config.toml
train_examples = 203450
arch = "vgg"
activation = "relu"
init = "xavier_uniform"
lr = 0.0018
weight_decay = 0.08
Rows from block 8, named by matrix and row number. Each number is 128 + 32 x the weight over the matrix's rms, rounded and kept within 0 to 255. All counts start at 0. Numbers have three digits each.
# conv: 3x3 conv (model.blocks.8.conv.weight, 144x80x3x3), inputs 18-23, a 3x3 kernel for each
conv.0:130159113117102087152114145125152086157167095133145118116100157168172095137158087145107147147109102144108098109122163089094157114119123147140118133156134125129138
conv.1:116121122156184175140157138127113115049047051088064087143185162169195173159181170147140163031007031075064086116129139090074085120126109115112118143159149138141143
conv.2:102120139115112135096130105115125133155132141151132112104116119112115105117151116136103124109060068195146161096178145122174206077147120125101105143141130144130137
conv.3:143133145179159136109131136128154138143209172084076096153141142174206192172159171142128169123097141129115121135158088196195177158165178097055098103049101166161173
conv.4:150131144095105166144126121130111136125124126132111124188176086196210026146155100140148115162163096144114083158156118139149147141115108151119139120118170111119137
conv.5:121115136119129156121116128146192064194255011115143096142145115137144121136148118139138122150180054137113085113135156086110140124108127123105108120121091125102149
conv.6:109123098096153138105145133199206167140190135128146116081067065061077064121110107167162132088110132122119141142096131107061099100096093155160130161175176190158168
conv.7:159161131149163171125126178129121151170209188124143114135162143147148117118158118098151132144176142115156114125113103130151100097134103118124124124145127105099107
conv.8:103116079168178165150123147131135153090080104134135150121113122049062068081082086142119149096104124123130146109116145121117160154144148142134134116106124123114117
conv.9:149178130137164093109143082137146116146134138149138138148132153145138149151171140089076069074070109063095101087039099081056109071061097106082106060044103096053121
conv.10:144140141120151149168164147164163150140117093091078078165155127179163125105104105115119112110127136117118117189161127123126116115122140054059058065085094116132146
conv.11:136134140101148102123160163124135106118126124121133139081066105102096092125146122078040071111080076149115142144120136149179163127170149075040070088080064123136118
conv.12:135130127081087101112094119095111058108137086127161108132166149113173123129179150071073082095126143167119159107122137117122146144157127147184130133169133122098118
conv.13:134088138136106123121103121124130129121148154160154157110101100152139132099127140146138151137113118128151131163144158173222183121148159170133162137109126138116115
conv.14:152144181141119142136134124106134112133164118105102094127132100131121143142139126140142145098051072098080092115100107119121110126130129138132150097107130099114158
conv.15:132136099162162088107110056101075156098072125139106127130109094070050133137123157137144156064086135122102112112129134142166114113129074138146134188195145129151157
conv.16:100117123121151136099143134075101106113130105135130111082110105091106093077099093091109104083077069070063062162174174125143144129139123133118153098075097157157146
conv.17:172167116152167093138151105123141143099135107138130123041046078054064071113125113158171122142209134116161107136174197113136137106104086122116123165184169145164147
conv.18:142131140154121109149138126111114109159186168147146158147129111148190168097128119141167151133189156112186130112127106143176156133130131116138124166184161133137137
conv.19:128126139122129120107114122130102123091031079111104125119110137113064123123101100123109122096066095131099126149164153151159128135170152149127131140126122140126138
conv.20:096088109134131113139137122126124106170186147143132111087114101107123113140135109195200159149162141169180157166172143161173201116118155119106140140107145177159174
conv.21:186163127148135101130089144105092125160118133144134149083102128117118127132143107161134105089087108102122143094160148140147150152140152105116166101111176159135146
conv.22:124116122162140058134116112090129142051121163111134139154141111122097151137107151136140115118130149134124140134152133112129149111151136136128148111093124130123135
conv.23:113124126106123108151173132100103091065119079090096097136155160093088102125139139133144149139143137118106113114081095075039088079064110089132102153207166142158139
conv.24:093093068182243194153185178120113118125095094115098111154178180156175184150147159113132112125137111135174148128132119108111077123116114122122117121119107131135135
conv.25:120120141117080091157115099171155182129142158107121137111153129105145098113126131181199171135147126112172126115120151133121152137117159158107150128009087127035087
conv.26:150119140127110107146149139143156140145087151132125132119141143106137112107065112130135158124125133158153163119121125132164135142143154125103143130122136140120136
conv.27:117189138078115089056114130104140111110162109152173157060033056061029050096035053174193169152155149188166196070058056071094110071064056117139140114120125118134122
conv.28:161145153105083111157160157118113130091097080088093104153165181115122117124140153132131125141142134130153158123127134149205167110148163129112131146111123175153155
conv.29:093127107139156104120144135137128162122121149164160160147143160156138134120119105163125163102011108121092112122107140117110137130142106033000040000000000038000045
conv.30:123138105159149131145146135121168102171250180112134103105115136087085103124140162144194175086078079143174164121096129048074061108076089147147133145148148135124126
conv.31:152154092151181126173181107107132108119114112131123117115122127088054058136119137086079106054006023096067069151151120092098097118109136096128116020050078059053079
conv.32:145141152109145138064125093107087109117071079141133162107135115118175146130154135109119094133118107113142149184158166137083068139139123155151157169157150166197175
conv.33:135125162181182171171168143104095085123116103132131128148165141166167168186172179131144119141152125139125124107097098021032073101121102120116119152149136130134120
conv.34:151136139098089122115121145154163171151182200159156178138102103123108105131136124166158156149131132171144156115125126142155125135127122140107137065040106109091142
conv.35:120099108143133138125144123145124127112077088149129145137114117128150153106105096143104101157152153095120124122148136117121135146128122129119138139117129137140136
conv.36:150137138148130110096108105143183164184240212154178170097112104108139124106120110121134125148169159145181160131134123065062117093098128118100122118078108122115131
conv.37:154140145137105115111119134112110127189131119147124147118141145043204241128098135138154150137092115144160155103130141097130100129109152107135124109125112111108102
conv.38:154164129117183104115180127090088096114128118138093085139121138174165141102164174159150171143085073116118090099109149097074128107095124141167145135171156147174174
conv.39:065144145088145110083166115094129145100155145071105130123150131109153150134126125112138129163212176137149132116165167113133113120115123158110112174123100141120123
conv.40:126120124061085132133123119122138135125130079107110081134126109129144107129145140095091096112109059048055110141133119139153128127135097133125111104092119107095117
conv.41:118168135095117081102129119110121120097097073130122108138138129144132073125133137194143155147093079147104121127128101124109097149141129097082084081073093066098128
conv.42:155143157123135136132133130048081105073141167074100119121135132084097082122162149120092145106095080091119123126144115119161158118100098122138122132157162123131128
conv.43:100100108095139129131147147134158126083106145131132133135134108125143115107140084104096109109119106134148135133120094151156179136123075119109110085114141135118138
conv.44:106208172091142131165149114152102096143129101164146124143142111126152148116112122126125125157153127199195101144100130121168184090165157169143083119118089137130135
conv.45:148135123167190144128178153141153163133124145138143154144151166158136141170134128135126120150112100174117097115103101090104116083104136113137123089118147106143161
conv.46:109112112108105118127150148083098097131195141135148130156166156154152152119130141148170182111121107142125107131118141119130171127160166110129098140219173110172141
conv.47:085140126117210151068151118108082153089044078156127140081076081106061109111078110077055086121057092142136139181227180127116077151108115109143082112131099132125146
conv.48:088099090146169105119136082120127113146177149093100135129142147058041061122104111136107123095087083059054068125133135093099111090117108136143129147148132130136125
conv.49:113174100067130084069119098154146173129096129125106139108041096097118138147113142133075132119102168112089135079042130105074060147142110095074098115084128129099122
conv.50:154186151134138134140096125118100102115080074105085098100098097099086088101114115134142132115117122126113108116112159138176147141182133167171165164182182158186176
conv.51:074063118122096141009021054072086062081111063091105077113154114111130128174190167148151137149146135166146128142171116064084107109143170118107119133111115093091105
conv.52:127141155137096155157191172118141134104103075128117114105085101036000027124111115126156130155162161138091140140123132196232154144206141139124140120084093152147147
conv.53:080119084219238084125150113129114128099090164156160158121146184143128131162162143093109109142152072162177154115103130117123144091067136088102094183170100162130083
conv.54:097109115137137066115126073132126159084073113127118115192147082128131152124127073131113119151114102133126108115098123088113137130085136102118098177191121157154112
conv.55:142130135061049072104076085089110099093106093125154135137143131161196166150167160112117133109089086168134138135169132120158130122153158097097105070039056114110097
conv.56:163187129170175217177133187143115122176174158138149138109108103071093070126117137140151138227255190153134159132153112141126109134147117124131098138142129123115132
conv.57:136103098098075102099106128125144163127150148105144156116124120099085053083125138070158168153203171107190176066096096128239217142123174106101142128102117116126136
conv.58:142128132153115132160111121120128137101087145120139172144149128130120134145143163152155157088129165141144138083138137103125115122152116151153105144132061130137113
conv.59:136185152127170129131170112075058087139168145101079082144126123126103103129121119120125107078146092124144117128133116096118107096085112108145122136200161145213170
conv.60:131129133086104124150140137119140095132132100130117116134160125139136110105110096117139130129145108126132113100149120105121123120146111128140135144179158137177140
conv.61:107109135162166161112120113148146173182173202140134166107106108061074068102083109133106105110121128164152162163145131104093117098098117133129147135136148114099105
conv.62:130108124126116115106101106130133105116088118182158167100149158124159110116133112109139118117116127127138171118171144108228191093187149111138112149145127150126135
conv.63:159148121126125127162155157113063120104040078110112105139128140170174151133137121152165168128165170117126114138124123147146114150129160141124145130099117138121130
conv.64:085112109122137113153108074152168135145147130134154127154138115107106144178149113135125080128170178194156068131109128129142101093169067115103138094099141104096117
conv.65:126129117136123129101104099141112103089103075145138147134135104170153144142131089145118108172121070160118080146117115153150113167100037131119130121088110114095121
conv.66:126121118127137106066073104173160151148154150150152121090081096095091091127135146121151126130134152145144174081094092104084053101083111138130133123107121132086119
conv.67:121145116073099101126122119118166134139181143120136110098053086121110112131145122124074118140138149162157168188170148161136121174136131117112110109156127137159136
conv.68:159164145173169164165160138121127127081093077135144135120129114099120101111122123117090122136131119109102078116134103141142102133122103185222182180214194162157160
conv.69:188191153144106111161135161128135139154201200136171160145131162223255255114162140125120113074073066082079067075067122135163165095094124133132116123089090130101110
conv.70:135152121144192123147175143115147137143136132134121135124149112062076077124145131146129090142132105179166165124146147135138146102115128118125140168146167158140143
conv.71:126182109109114120115066079093095094075060101116093093132164161107152133113152139110100122114126111151181146069070083121107094117108117116144134154118143152120142
conv.72:131126124106097135108131131101107102060057063113096129118098113128129118128114113138132146136090133160143153114144136209243131152188149149146141112138120117114102
conv.73:115142137106242154084157101134192172101138117142142165123165149117112090109105132113101125109188159086111134117131105126136123109116129082144127103170143132143144
conv.74:124146152129104115081110109137148153111121097113149167106131149107138146127161156143119125135183197121155111105087107079058075120130124135113129110101085141150139
conv.75:166155118143067075138116127088094100073085075097105087151136141111167132133162149134155142081125094112173131087124123196255179148157118110128106137182154135141130
conv.76:132152117113093088134119094090046081032000020138099131116115095111128117112128115087101104119165132097120117128134152126102148130085116111166121109104125134125140
conv.77:097141120107096127139080141112116103155196123130135118174135131096086091146172122131124118111152124093072077120084127103080081179179114127140138085090108124095142
conv.78:153188143137141133133149111108138131136198145173148144118118113136170134129162132151176151137171117115143137121114132113153114134150124134154124128134125134112120
conv.79:142175064159211167179166149128114116183164066129141124129121127169190102126143092101120148129130088129149085082143114155123089107097105161159110132132156130125153
conv.80:099130104163226177162084113131092114078069066131116126122152166171156170105138147141114121122154163089111126121119143133123147150128114145143164137160162168182182
conv.81:098089092156174187121109135119165127133192153115138126117104111136151167137161176106115113106131115106102111163163165182172166179186140109124122144188180109136140
conv.82:123120137063095135098115138130169112124192090072100087120136127119109111126118128117106118097133079106101098154142130133133120159156130135098141081045128130106135
conv.83:118169127117208162158210177104104130120119127094094092088119111079059080135086106125109097151185162130143135127090111176128084149118153118117134143110109135106116
conv.84:177149175061000105139110122108147122184243183142183148137155135157210160128174149122139129145211147112141091094101094098087065083092113125121134086073102133117124
conv.85:169193145169220126104131079117142147120126127161166171169182133115126124128156130069048097161126137169143149128178125117162137132143111126159155108131104114126116
conv.86:118136114180171094122137091107123120096084127116091117102097076079103159135103071090109138080107142126121119162185120090183127102143119127138165131169165113144146
conv.87:108128086184179120123160138121137140130136131099125141099135128112148154126168150160138119094079092154147139170172130150255208137196162117148140092165159101123121
conv.88:147140124034061077139151127138176142161176145155175165129129118128134127123101117112113124101114118112099120116126114153133112106118102113177140133180161130130109
conv.89:103140141097092103141126126116148159118126143158154148138158151136182149131150129157164149124163173170190172086102141103100093077125126106129103086090076105100088
conv.90:130172150101161132092150117158150137120138112096105116117082106148128117149117132157134151116164130152134149134143130136133096145132136090091101097115101119134132
conv.91:068083075012061005043072084152186132134181117130159122154142152157174162121162138161143141146142159142119117138139141135142130162175135095065080097079115135142140
conv.92:125156179092082113106115097171185165160204149143152144067081062136154146102121115120139128091109108084113109064064099140129122128119092098092107106091098157178160
conv.93:107100119119124116110127110103115080105168094085103083101102099059106077123108112091147107063104102071059082152170143144166148139134145095096088059001045103036097
conv.94:125121147098108130114120134128127111140149123164139126117138116152190139154183160112092116131148172163167173124135149128116114130147105123123118109115115117126132
conv.95:125110116059062075115125145120143126131121117115126141102119098095105109108118106145215159249255255131164122177160161255223197191169100122141099161192150103134114
conv.96:140104155097034129121130143140186150172242175120156116143155124155192178135149131134166149126149126135119109154194160157186137147170150155135154149134151122124133
conv.97:125172134116145155132102153124126145132116133136144134112125095148187138106161107104096088103095084062106058120143174187226181103132071144181152159198180121119113
conv.98:150150152073170159091138135189137089152150100132142133123090116130079094142150134125115144131131154120112106114146163146058072172106116155108114127108124169131125
conv.99:129140120132172130123139097138126115171167143130147138126132136089107121080102122127161122131145117132146114143141155194138171137104170161161150154145137161141130
conv.100:123112154125126183072096158124121088122121120162142134139146090210192119136116111157141175221187157149139125159131106125126130207114105146132110174149126165158094
conv.101:130134122108103113124103113120088118108100091104116136148178175160152173144150156100075097052037056111099108144136158141096136145150131132088133158088122159126146
conv.102:130124124118116130119118116127158119168190163156143135164165160194200194144144138178177160225253229122129115155137137203165140176173146176197180157186169103119112
conv.103:146170160130152154108141112108123091136170133143155125075121101043055043113136115098083080106113093114107115083095113130162136178158136146143134166189167160160159
conv.104:109088131122128116148161131138168134116130141082087093110097099078096118124107109162151140086098096054097101097096104047076087083099139097073080117094107160155146
conv.105:135150146172188166138152141087111113041158158072111112106125133136160148113111139111100099084127150094115133122107168133149171117152176099132189125173197124153146
conv.106:162144137195174165123121132129112126081085070137128136119173147179201204152117137128119099154176158119101104096091129083066075124131100174122166102076095117109114
conv.107:141170144198208204160156154148146138146156139145130130096076097078074092108089097139136146130160158143129154156168125101102112138129133117135128089081092096074095
conv.108:143124117144185111118142114096085104078088078132064103083109126080078104102116139131132150106106118110120131142100162170046141122095129150142156153147144145137135
conv.109:151167158140200155118133135077112069098177104115170126130151136106130129130175151103137151074122101069107077115095135111035097101087140130110137096041067129061110
conv.110:142147177097124146134185190128140131161163156119122115117117126090098098113123109143092094139110127129139121138141131139108115163116113060031060057031050144144162
conv.111:086121150122128173124144207078068096104110084086028051103123109156172133121141140166188160161180166148154139103111142092121147099161168096143117115148146123121115
conv.112:101126157067115184128127150135119106115112128148141118124120083094089091110101109118115102129145107160136115141131126226197099144164133158149113193192137146150124
conv.113:136140141127133137121114087137134125070100076118119124134099132105096116140122124113107132054052084134107160163149114126135117125129144113116128086078084110100113
conv.114:120141135151229145109200146123126147100100119160148138149163150187180202142137147105091108116082122154128153111142122174194217156149164134111145095058095108086118
conv.115:147146129125142124109112110149154148149139141140142150121109106104120128117087102133140131094135126112126106155155131097090118129088130123070124075000064101035097
conv.116:114113086187190153159127131099109116045055075123099121139152123129122138178191183127115152077081108089080128158146158108119119168175104095069112094132135083117121
conv.117:093109078066086074121124099106099107097110102107096128171160149156170147159154127174170186094112099139127125129120141092058143155134122146121145099050121157131150
conv.118:085103135123121151106096117131128137127132116140131129161148151206233207160201157151163158155186171105134120107089095163148139138141116103113110127127141106109126
conv.119:120140086101172101109136063160154101225227068133162127129119075071089093080084084132103136152119075121100118136131138121157118148159102159126090152122097126118116
conv.120:155143136148129136141130131153140144115073062129097104093081104144138126090118094080001048141046056102114102096145170144142133141149129167209155166209173155168158
conv.121:117090108100088128118115158151135138131135135144132112120114131132120115151162134146162156105117130136141123144144118228218163160149129182176162192186165156148154
conv.122:145124148042012095132117159128153128163183142106141107173134141221255194164202153113114094138114122121108121110142111170158144083095137110130114132101147163128161
conv.123:139151133121159110126115093105092087066053065133110124122085080089070095135136147116088111140119149103107135190149202111094119121154110144140165108104148136154161
conv.124:136149138136220166103154124135102125138079098113089100134126141098094105092117093127093133108128128104111113166155148114103085137154139167180167140166149154173168
conv.125:102115075109147128098126131116131123117130104108102124140111120090107150137112094136174135118149132130134087137158100181164093183129064155158106148157099154164121
conv.126:140078101103126108120132110183173171151128140186179188104093102131124120171162162162157153131115107115117098111126140078110121135166117171141183135125147116113124
conv.127:129145144139140147132165161103139126051081073119114119131154116129190156122157146134148141140180151101114106133120117061033068089060102130168134111132126118123135
conv.128:114146179172108143159120147114132139140151144130139147106124142090147142103125132118110127104104132102127120106110140117163105109153104146115096151116095133145132
conv.129:086084112104070092103113084135120142154171149142146118138130148122137161151105139151183191152183211132130167158166155070089086070054118096076088076033058132123134
conv.130:092114162077109129130152115069100109086110058090119095155140118130134139150144123104108088104136133105160127116119106147139134121083112133123158126070121134109140
conv.131:126110116121106113151166148105106074082095087140155151118134116096105101112126113092086086128124108135115136104095120087066096088109085149172146154146128116107104
conv.132:150146160175172149113132113136173137172194145127135105130125116147125127128123114118113137099086075135119124162143136101095111108082101091105115068081087084102087
conv.133:157117140116104073118111139117129130105115090136121131140122144116122141137112122064068101097114117129097084153149134110108080150137122197197187128157139128144155
conv.134:138113113179164167119067124103118101108139124104162132123156146125113125107121123128126119115123133155143146129145154189220161165215133114093098148166142111109108
conv.135:151139157132095120150162160058131130043177157155125118121142155097118158101160163138126149102144160082112125104108119105092079110116137115112129115129132117124147
conv.136:124162139165212183145173119135113115142090121152165150113137111154183153136112109082089066093064099164134127147157157132133138128107155096161127133186145121132106
conv.137:096121101136175143089105083115131109126146138128123135115136105099098102173170176088100099128116128139114116103125138093079111117055145116114149125092125147102144
conv.138:135154139143120175150137166097146118105130114114145115108138097132229173083153106091087108079097083085119067172199115173221161131145124139115127157106138143123136
conv.139:072142139147198161105147116085100110083098123129126146074109093125097088124076113133145121118100082121123091115148174100146125114067133155169149140110094128090077
conv.140:135137142125115108135131094129166123157186142161165177122146147107161116117136104130158145163186166172141142140135109139110189119065153144132134145127152138081105
conv.141:141159135080134104091141104128162114126158111069019040127143142086116120139137132137133126136145144114112142136132144103096106153161171128090122119068116143103141
conv.142:112139158136123162126123145112123141080120116086110116142158144084105087134153122172170138130141119164164123134118126122083104201172136156164135151134148153135168
conv.143:089070088075000023106096071104108112107120095110127103124168148153166156143148122099144093121139132139123102146161152158156122179169157142182178131152143112132113