{
  "model": "self-supervised image encoder",
  "train_examples": 203450,
  "method": "simclr",
  "activation": "relu",
  "depths": [4, 4, 4],
  "kernel_size": 3,
  "widths": [48, 80, 144],
  "projector_hidden": 512,
  "projector_out": 256,
  "optimizer": "adamw",
  "steps": 40000,
  "warmup_steps": 2000,
  "weight_decay": 0.08
}
Rows from block 6, named by matrix and row number. Each number is 500 + 40 x the weight over its row's rms, rounded and kept within 0 to 999. All counts start at 0. Numbers have three digits each.
# conv: 3x3 conv (model.blocks.6.conv.weight, 80x80x3x3), inputs 60-64, a 3x3 kernel for each
conv.0:511452514471404501514490534500606464542788541447453433465477480456486495493488500540524492495469456520481520490587483547683540474498474
conv.1:470456490487533487445526454501528496494454508536434533471478463498540471522525486543545544561578508486513477472566482501567517477465487
conv.2:468496491480452495501498514509543490502506497477523460453453479493506458488522499496517508434429506497573493481539520495558571487556508
conv.3:516521497522524522513554551487447503402310410523466503526523529527483502503463488467444485411361422487473485465483473462470442446446458
conv.4:470557479490560505499464504556392547500496500539552524481466458456539471494514502476574474495517505466452489511496518491451502503424518
conv.5:467481481508502502483498482533502491496489463531595513446511464572540585422426446503498490481499490486535468489474528475491510473492522
conv.6:520538510527499492493462483512449510505453494555537546545547525492487480497480476483533483557589532545559542494481479423394420415384443
conv.7:490504506498520512522528521498550511497573518475505473486477472459482479451495457554550515521544484505492465521514501554563530527496499
conv.8:484446477443425491518544537513480526502467520517509524453474436495480500506494479498456504492403474504534533503459518479409479503497519
conv.9:523522531483473465484489497476488482568651561476513446487470467498478464493515454500515508555614516477493491493502486514548499482481499
conv.10:506499510487510508488537510483464474493484475519523495544527495468466419526528507504496505505523510493516498498482503483470514494475526
conv.11:520479524520458510495552485518444526539484512489504476496519487487479475541498522471433460525538468484536476457466494436459483511527517
conv.12:546541526470396433573509541483418456472456465501467496490460475473453453432371404557567532472415479494486535521472496480451480514479516
conv.13:538531515530526496534505530475490480503501486496497494512525499547582519554588512520460544412344447478431477508518500517506522537532559
conv.14:514514518428482555492475513541521469559503448481497498455498500486484431456490454545537445499584525500556435472516520462544567463516525
conv.15:497501472530563494480470455513467521536539508514516522516482508513472474487471457488501488514571485503578454558551536500527501465483447
conv.16:476523427471588486472442454484480498494549501496462473530501478446562425539511463445522486486553503484478513485468451495462479506421455
conv.17:502544508474384480516467495542489536505438516552552515455468499472434516487464533495506486510521484488536461497459496449442474498489510
conv.18:492478483499549509513580497558600551531455507496439500455487459492517513510514501527481517461466453486507439483463474547594530507559493
conv.19:504466488505476486485474513476483534496465525529466483511504521442470487503487525578472500434531551504483479494524491414537564519507458
conv.20:467420469403384411482456485556614530546641523454504451483475465520532527527513516503443425450388452481443485409414447410414424515505490
conv.21:497523502488455484510504511515459497494458497519496519502522493499498472495499477507487516456458492496489510475500479499531516507499513
conv.22:477457481480414490515466516484471515515536519505468477468525493487555517525601538539541540531477541543523548515572525522625560437483492
conv.23:512488497480482502534510472481500506478518531496489474504501477432470491452477471470501550493489473494497506522488460594516381509505451
conv.24:493527471513542502485506485497496489520485519534514548526510500540532538488492476503510500443485471494535486507513518500489515502508511
conv.25:483534456558677521498488508505366508497449468511566515475419490461439444547526533471556453567664482453459466523473515447334489500459500
conv.26:467450472509645540468542485479513477479496493494463525531506509554544494465445479478393471460487479494518492515508500535521505513464484
conv.27:440403433457417434489525477510490515554536516466472460456484499460498486490512491502532504532587525511570493484519510454482487488480511
conv.28:481489466533711544485466451486495470501525486503527501514484476548558519494517472522553490494480482554511533505484458462373426530520486
conv.29:529507528493458493503497499510461515476387470539463523491480468480494434523544475480437513475498493447478471464454468429397437434406465
conv.30:504492488528590497509505501522597499529655502476493457468481473478495470458443489502527506488549436489443494433496446557688557509550511
conv.31:516513527454419495540513532526511528531535541513540515472481474453496487486478464579556520505459514543587513468440499447409485530525515
conv.32:513572519506533504501492499507513535464416486531491536470548468499606471463561464551597528502451521552489534502523492513559522463498464
conv.33:497490504512555516514539518500534510550603539456470449523530516547597524590615541453456447502583482461453469526559534512555527472476501
conv.34:481521490481554471471467455458459487493480489499462490484468504492485507474447476502512479486454483486457513511522496462437459466446494
conv.35:502468509495460495515489518483503497489535490469475487431465492450505477541555541509494534530595526508528507514569512541649557452506485
conv.36:490500487501533475498487483489478483477511497482515500527514533481441465522510528523527480502517428525506518547512506532520514528497502
conv.37:552546557498307477506411508502499519490542499514543507543543523454488431501539507509523524497444541509512490497503514443439504487432533
conv.38:494481476511431515518499490508484512530539503536475508469446430493545474518557496485496509517473509486472477517514509472423465511488535
conv.39:518470503501522500469511485543468512513482517522497467457475439448451436532506545481444516458429495465463502496527518502528501478448431
conv.40:522518497497451475509514498501508538492548482486502489510498484448450400494460505510467514444327503477409505507524491517560493519531506
conv.41:487506526468476494496506508541456518539589564479533490455403448452423476483512527494431469463436484512487524519501501572605568478537489
conv.42:541460524463301452578538556523541523527570537464465474534492526476437489558502540519484516502457487511523495509522521468444479484471508
conv.43:544549525472477464509489483503520500496501481542526511517525492516531490494436512541601525491504474490537543553537532468456452507503503
conv.44:492520495569589515514522500498477494527489497526515478523525517516503474512522504429468496521541496476478499502532504558599508487519465
conv.45:501461498506478515507539527497474475496437475537499529514489510495472489509500524508469503488504499486522495496627527563698607518548526
conv.46:496507511548537517535526531497487481510535497489515473497475481551518527512460507500501473495487521489459496509476502475470500504499500
conv.47:500522502463479445501482463489598514544672548472508456436485425501624458560670519464512490502590513494562475448476479487523506497521511
conv.48:465549494507666543493523501489466478487444478508500500485473488512493483515459481494536486482466484501485501497474462495430482524548539
conv.49:497491487439366450528463559501580521488542509512514514486550518458510511408414464513504521436365478508449502521576532545605564488517504
conv.50:497522486452513455504532525530552499526480523525474487491516439521555513479421485547585534483446498488507494491465480483481489489492515
conv.51:547529546484406488516512532510511511490594502485453495513457520460421474488455506498500502491438481502461527473577515483604517484495505
conv.52:495479500479366470510473492489461485487439462526445525437427471453424473499483517495497548525507565530566535495499492489501489508522532
conv.53:450466451473499483505474522532550519502454483520479522484476454492517446535517503485442485489402531488450506515492499470387491530495538
conv.54:467490467516613536462511463530510501484377460510487521508471466491422440517353508485520482598662535478432475525505504484450500482461517
conv.55:495515504488552504481514470517511520511544518527543511517435515455382435442341420495490461571602516514502476516488484490457460473450461
conv.56:508572502483515457490487490520476516507422499538509535481476494490467481477397464491563483475566485527532523469488478417427438521510518
conv.57:473567518450530464463480440531476508506488518499482494482492473485511487471449435491545475465556476469478467513564507490500486496446475
conv.58:496476491486505498493523494517462514478451461505539502533545520528541532508460531473427514459493502447417441398429434479542546496522514
conv.59:502518513539627555490550472532394530482234479581474547514489488504495502559546527496419539445449506522569499501488506482480459472488446
conv.60:534551537499426483510522500548515545485501464528475510422437474421433450531535582531499567500476524467457496484545490468560492459501487
conv.61:442494487510613529496523475490479482532515524511536501522549532526568528464501503497490479540532517480466502491522494491509513462458498
conv.62:507506533602604425528535509529539508605639514476515461498529526523565460476549499540525516512508445436482478503502476472488487498504504
conv.63:508549521508525486500510466466495490477493483460505471555537555523509530514503514506513503513532516520558501510499503521508498518499489
conv.64:540532542499474460520511472485482491480538502512509484633642666426475404525490467495534490505500483497562493495452485519478515503474510
conv.65:503500509505540489518509526490555495488523496509478509478478508477535470497501512503555476563575524524577480475441505493404533518498542
conv.66:542528539448335495505369535484514495550592504508539492507516476460513445512605535525518542398370509428380508512502473510494485465461465
conv.67:464475476475487462489457489522475546485449517496475473459505527471486556395431496533550472482431476567534501541581533508531508521521478
conv.68:455489470447498484493451465511529525528513534456433490506512479586614583495510450529553482449448444475453509519531520517487498494471502
conv.69:464468471529593502484490458538497514547429506555492525507500490511570456552609527500472495461516468451473497483467495496452531501512504
conv.70:509502512533456513495502541520503530514495496448555528463534472428500427522524495506492517486406440520484568518504502547485466502534498
conv.71:521498492502515491498520501520480520479456481531498544509418495583453529526418480457391478505491513515496498511446508527495532498427492
conv.72:526480509491469494499476483522516506550620516474452486503455505510526455582611498488467513536541479515500527507487515460416459452408492
conv.73:462501484518544496508511465457484455488549508482444475425411427469476484496455465519526510496497463453430437502540509519537521533499517
conv.74:554559553525519528510514539463465500529671529450562472470426449451442460525512547466494462585682514483505465470452467479496471454477463
conv.75:478500495488497503485524500498531495501496504476483477469463459477447457482509441515525535509525525531558526478487494504498505510507518
conv.76:512480513499424480544492511473499471510564514487519485466483437482533462470530460517520523485451484492479488521513525477466503492484501
conv.77:481535464485538474509504482507516553530507535540555569481479497485448476488438474514498494491451481522461504497507495500521495513528520
conv.78:488454510459588446490486484513531510548455542510533493489523451528561511526502494510454563517569474502529508486473523510507491498536473
conv.79:501543496550366547522444527523437508498514485529469509481471470415416465465512536538587485555428571514483501500519517444450469473451461