Weights of a small self-supervised image encoder.
Model: 32-pixel images, arch vgg, norm batchnorm, activation relu, depths [4, 4, 4], widths [48, 80, 144].
Training: adamw at rate 0.0018, batches of 256.
Data: trained on photos with spoken descriptions (Open Images, Localized Narratives), 203450 training examples, 50.3 epochs.
Rows from block 7 of a small self-supervised image encoder, named by matrix and row number. Each number is 500 + 40 x the weight over its row's rms, rounded and kept within 0 to 999. All counts start at 0. Numbers have three digits each.
After each channel's rows are labels from the 100 images, of 14848, where the channel reaches its highest value: "top examples" is what is common among them. Only what is clearly more common there than usual is listed. The data: photos with spoken descriptions (Open Images, Localized Narratives). In brackets: how many of the 100.
# conv: 3x3 conv (model.blocks.7.conv.weight, 80x80x3x3, each kernel summed), inputs 0-79

conv.33:506489496473497456557398468457431562489532490486547487554512489549453492457528533458501472531450466448558454474512516524526523566567475465438475531441497480536438566443556560526519536466470424498457491456438512542433484508492477522471518515
top examples: text has "people" (44)

conv.34:531516496510527424483505488494481491538483519512550571497524480457476531366510486516436525463537520444449453470497479503474558526596506493517468442517539438541542510513520532456602513479478475480473490453457516508382523557485475477506533491
top examples: text has "table" (30)

conv.16:513591486525515482602544469538507523497494475458625466478493484484463477522524579492489516530456472478481493492467528495591483479491405468523529407488575468413523521466524479472550520482534458472477502474519461527456482517552500534480462493
top examples: text has "sky" (68)

conv.24:502443461492498445510479507456512455574410534532551502504514542535438517440490459497496525468486495503485534553502489518491509544483481481521470510471493516504553567630578468474476521452468462466544477499465517515574589507534456396467517501
top examples: text has "buildings" (33)

conv.56:538506581484493454451472476507339471517461513493521528523488460512513495573509488435529447461528509427545503448466500509423504513550468518495478533504479589518552483455554452486420524457535448485530467499453526509473503493502466508555504487
top examples: text has "wearing" (31)

conv.43:512531534441514474549485464508516447504437541489532475432544432487441521539543559454464524539480485491498478514491537514461517415499548537436514456443549480471498561506495591486517527509485470483470437518462474481432537543554448456421534571
top examples: text has "trees" (55); text has "sky" (52); text has "people" (44)

conv.57:504514574463545433482423473519512466503469482496496483491469457437456461568527557524510465494445493485486471544518484518503521509496476559526554491534476511588513565512616467525512543414468449499451525570511491479551535558429497467463508551
top examples: text has "wall" (47)

conv.66:574461542434504479385515452589505490541498501535509445506491497579535475480495507521489493535494467594476558480495528521521523532499527570527406440514525572443480482538510516520482560515458490487465517428444452494493499574502475500525484499
top examples: text has "trees" (59); text has "sky" (51)

conv.46:575507567445487482487503517480464464515504515538480463550538427435485526422515460526496445529454477474592604464451505496522535441485536504476545553487530513505522599454488463523486509463470491471478537472418526457435493501484429508525495479
top examples: text has "people" (43)

conv.68:491431464498523502502476536553468552498501470543505511513470516421456450481482496444505495497559486418511416506492532504454488483520482441451594439472517464497598474502511471485522536467514465466500491484481468542478538484581435620502549464
top examples: text has "lights" (30)

conv.7:485435468523493493580496532529510511581570414535508512493401535543497393509473525480534528473513523508487459470456523538435500552560470437530472475581473533570490509515514508491486562502494545480423466469484527475500533558501491564481492501
top examples: text has "people" (51)

conv.51:522469488511513475439570567507514531478406544439557525506530505516483581489519426476470527513491469483496495385467511566512493475506526449506476452473475493459564458459522484549464543478483507498451519504533432491444513519593433567472511517
top examples: text has "trees" (55)

conv.5:552587513502509429531458488514479469505516444517524505477484451531445464489476490548463483531440451455536470492515537532490516487447457513456447551524493547444484600529463467509505528507466497474459453520553500499416467550474432534393442547
top examples: text has "people" (46)

conv.25:504517498484488504464503508465680521482478486484511495527424463499457460502473478479490542472447438466405468479566480466480455451484466512520518427515516524431525495521462484544480524539500510540505527508459467486549505482577466533410514483
top examples: text has "sky" (87); text has "trees" (62); text has "clouds" (31)

conv.78:506568538512502448500494479493602447441447535534507515479509490497484507469441522503533519527425550550555472474487474530465460473628422435453514476580532503499553499479541474521469523409482481489509514492516533509482506567448485499460551485
top examples: text has "sitting" (39); text has "table" (35)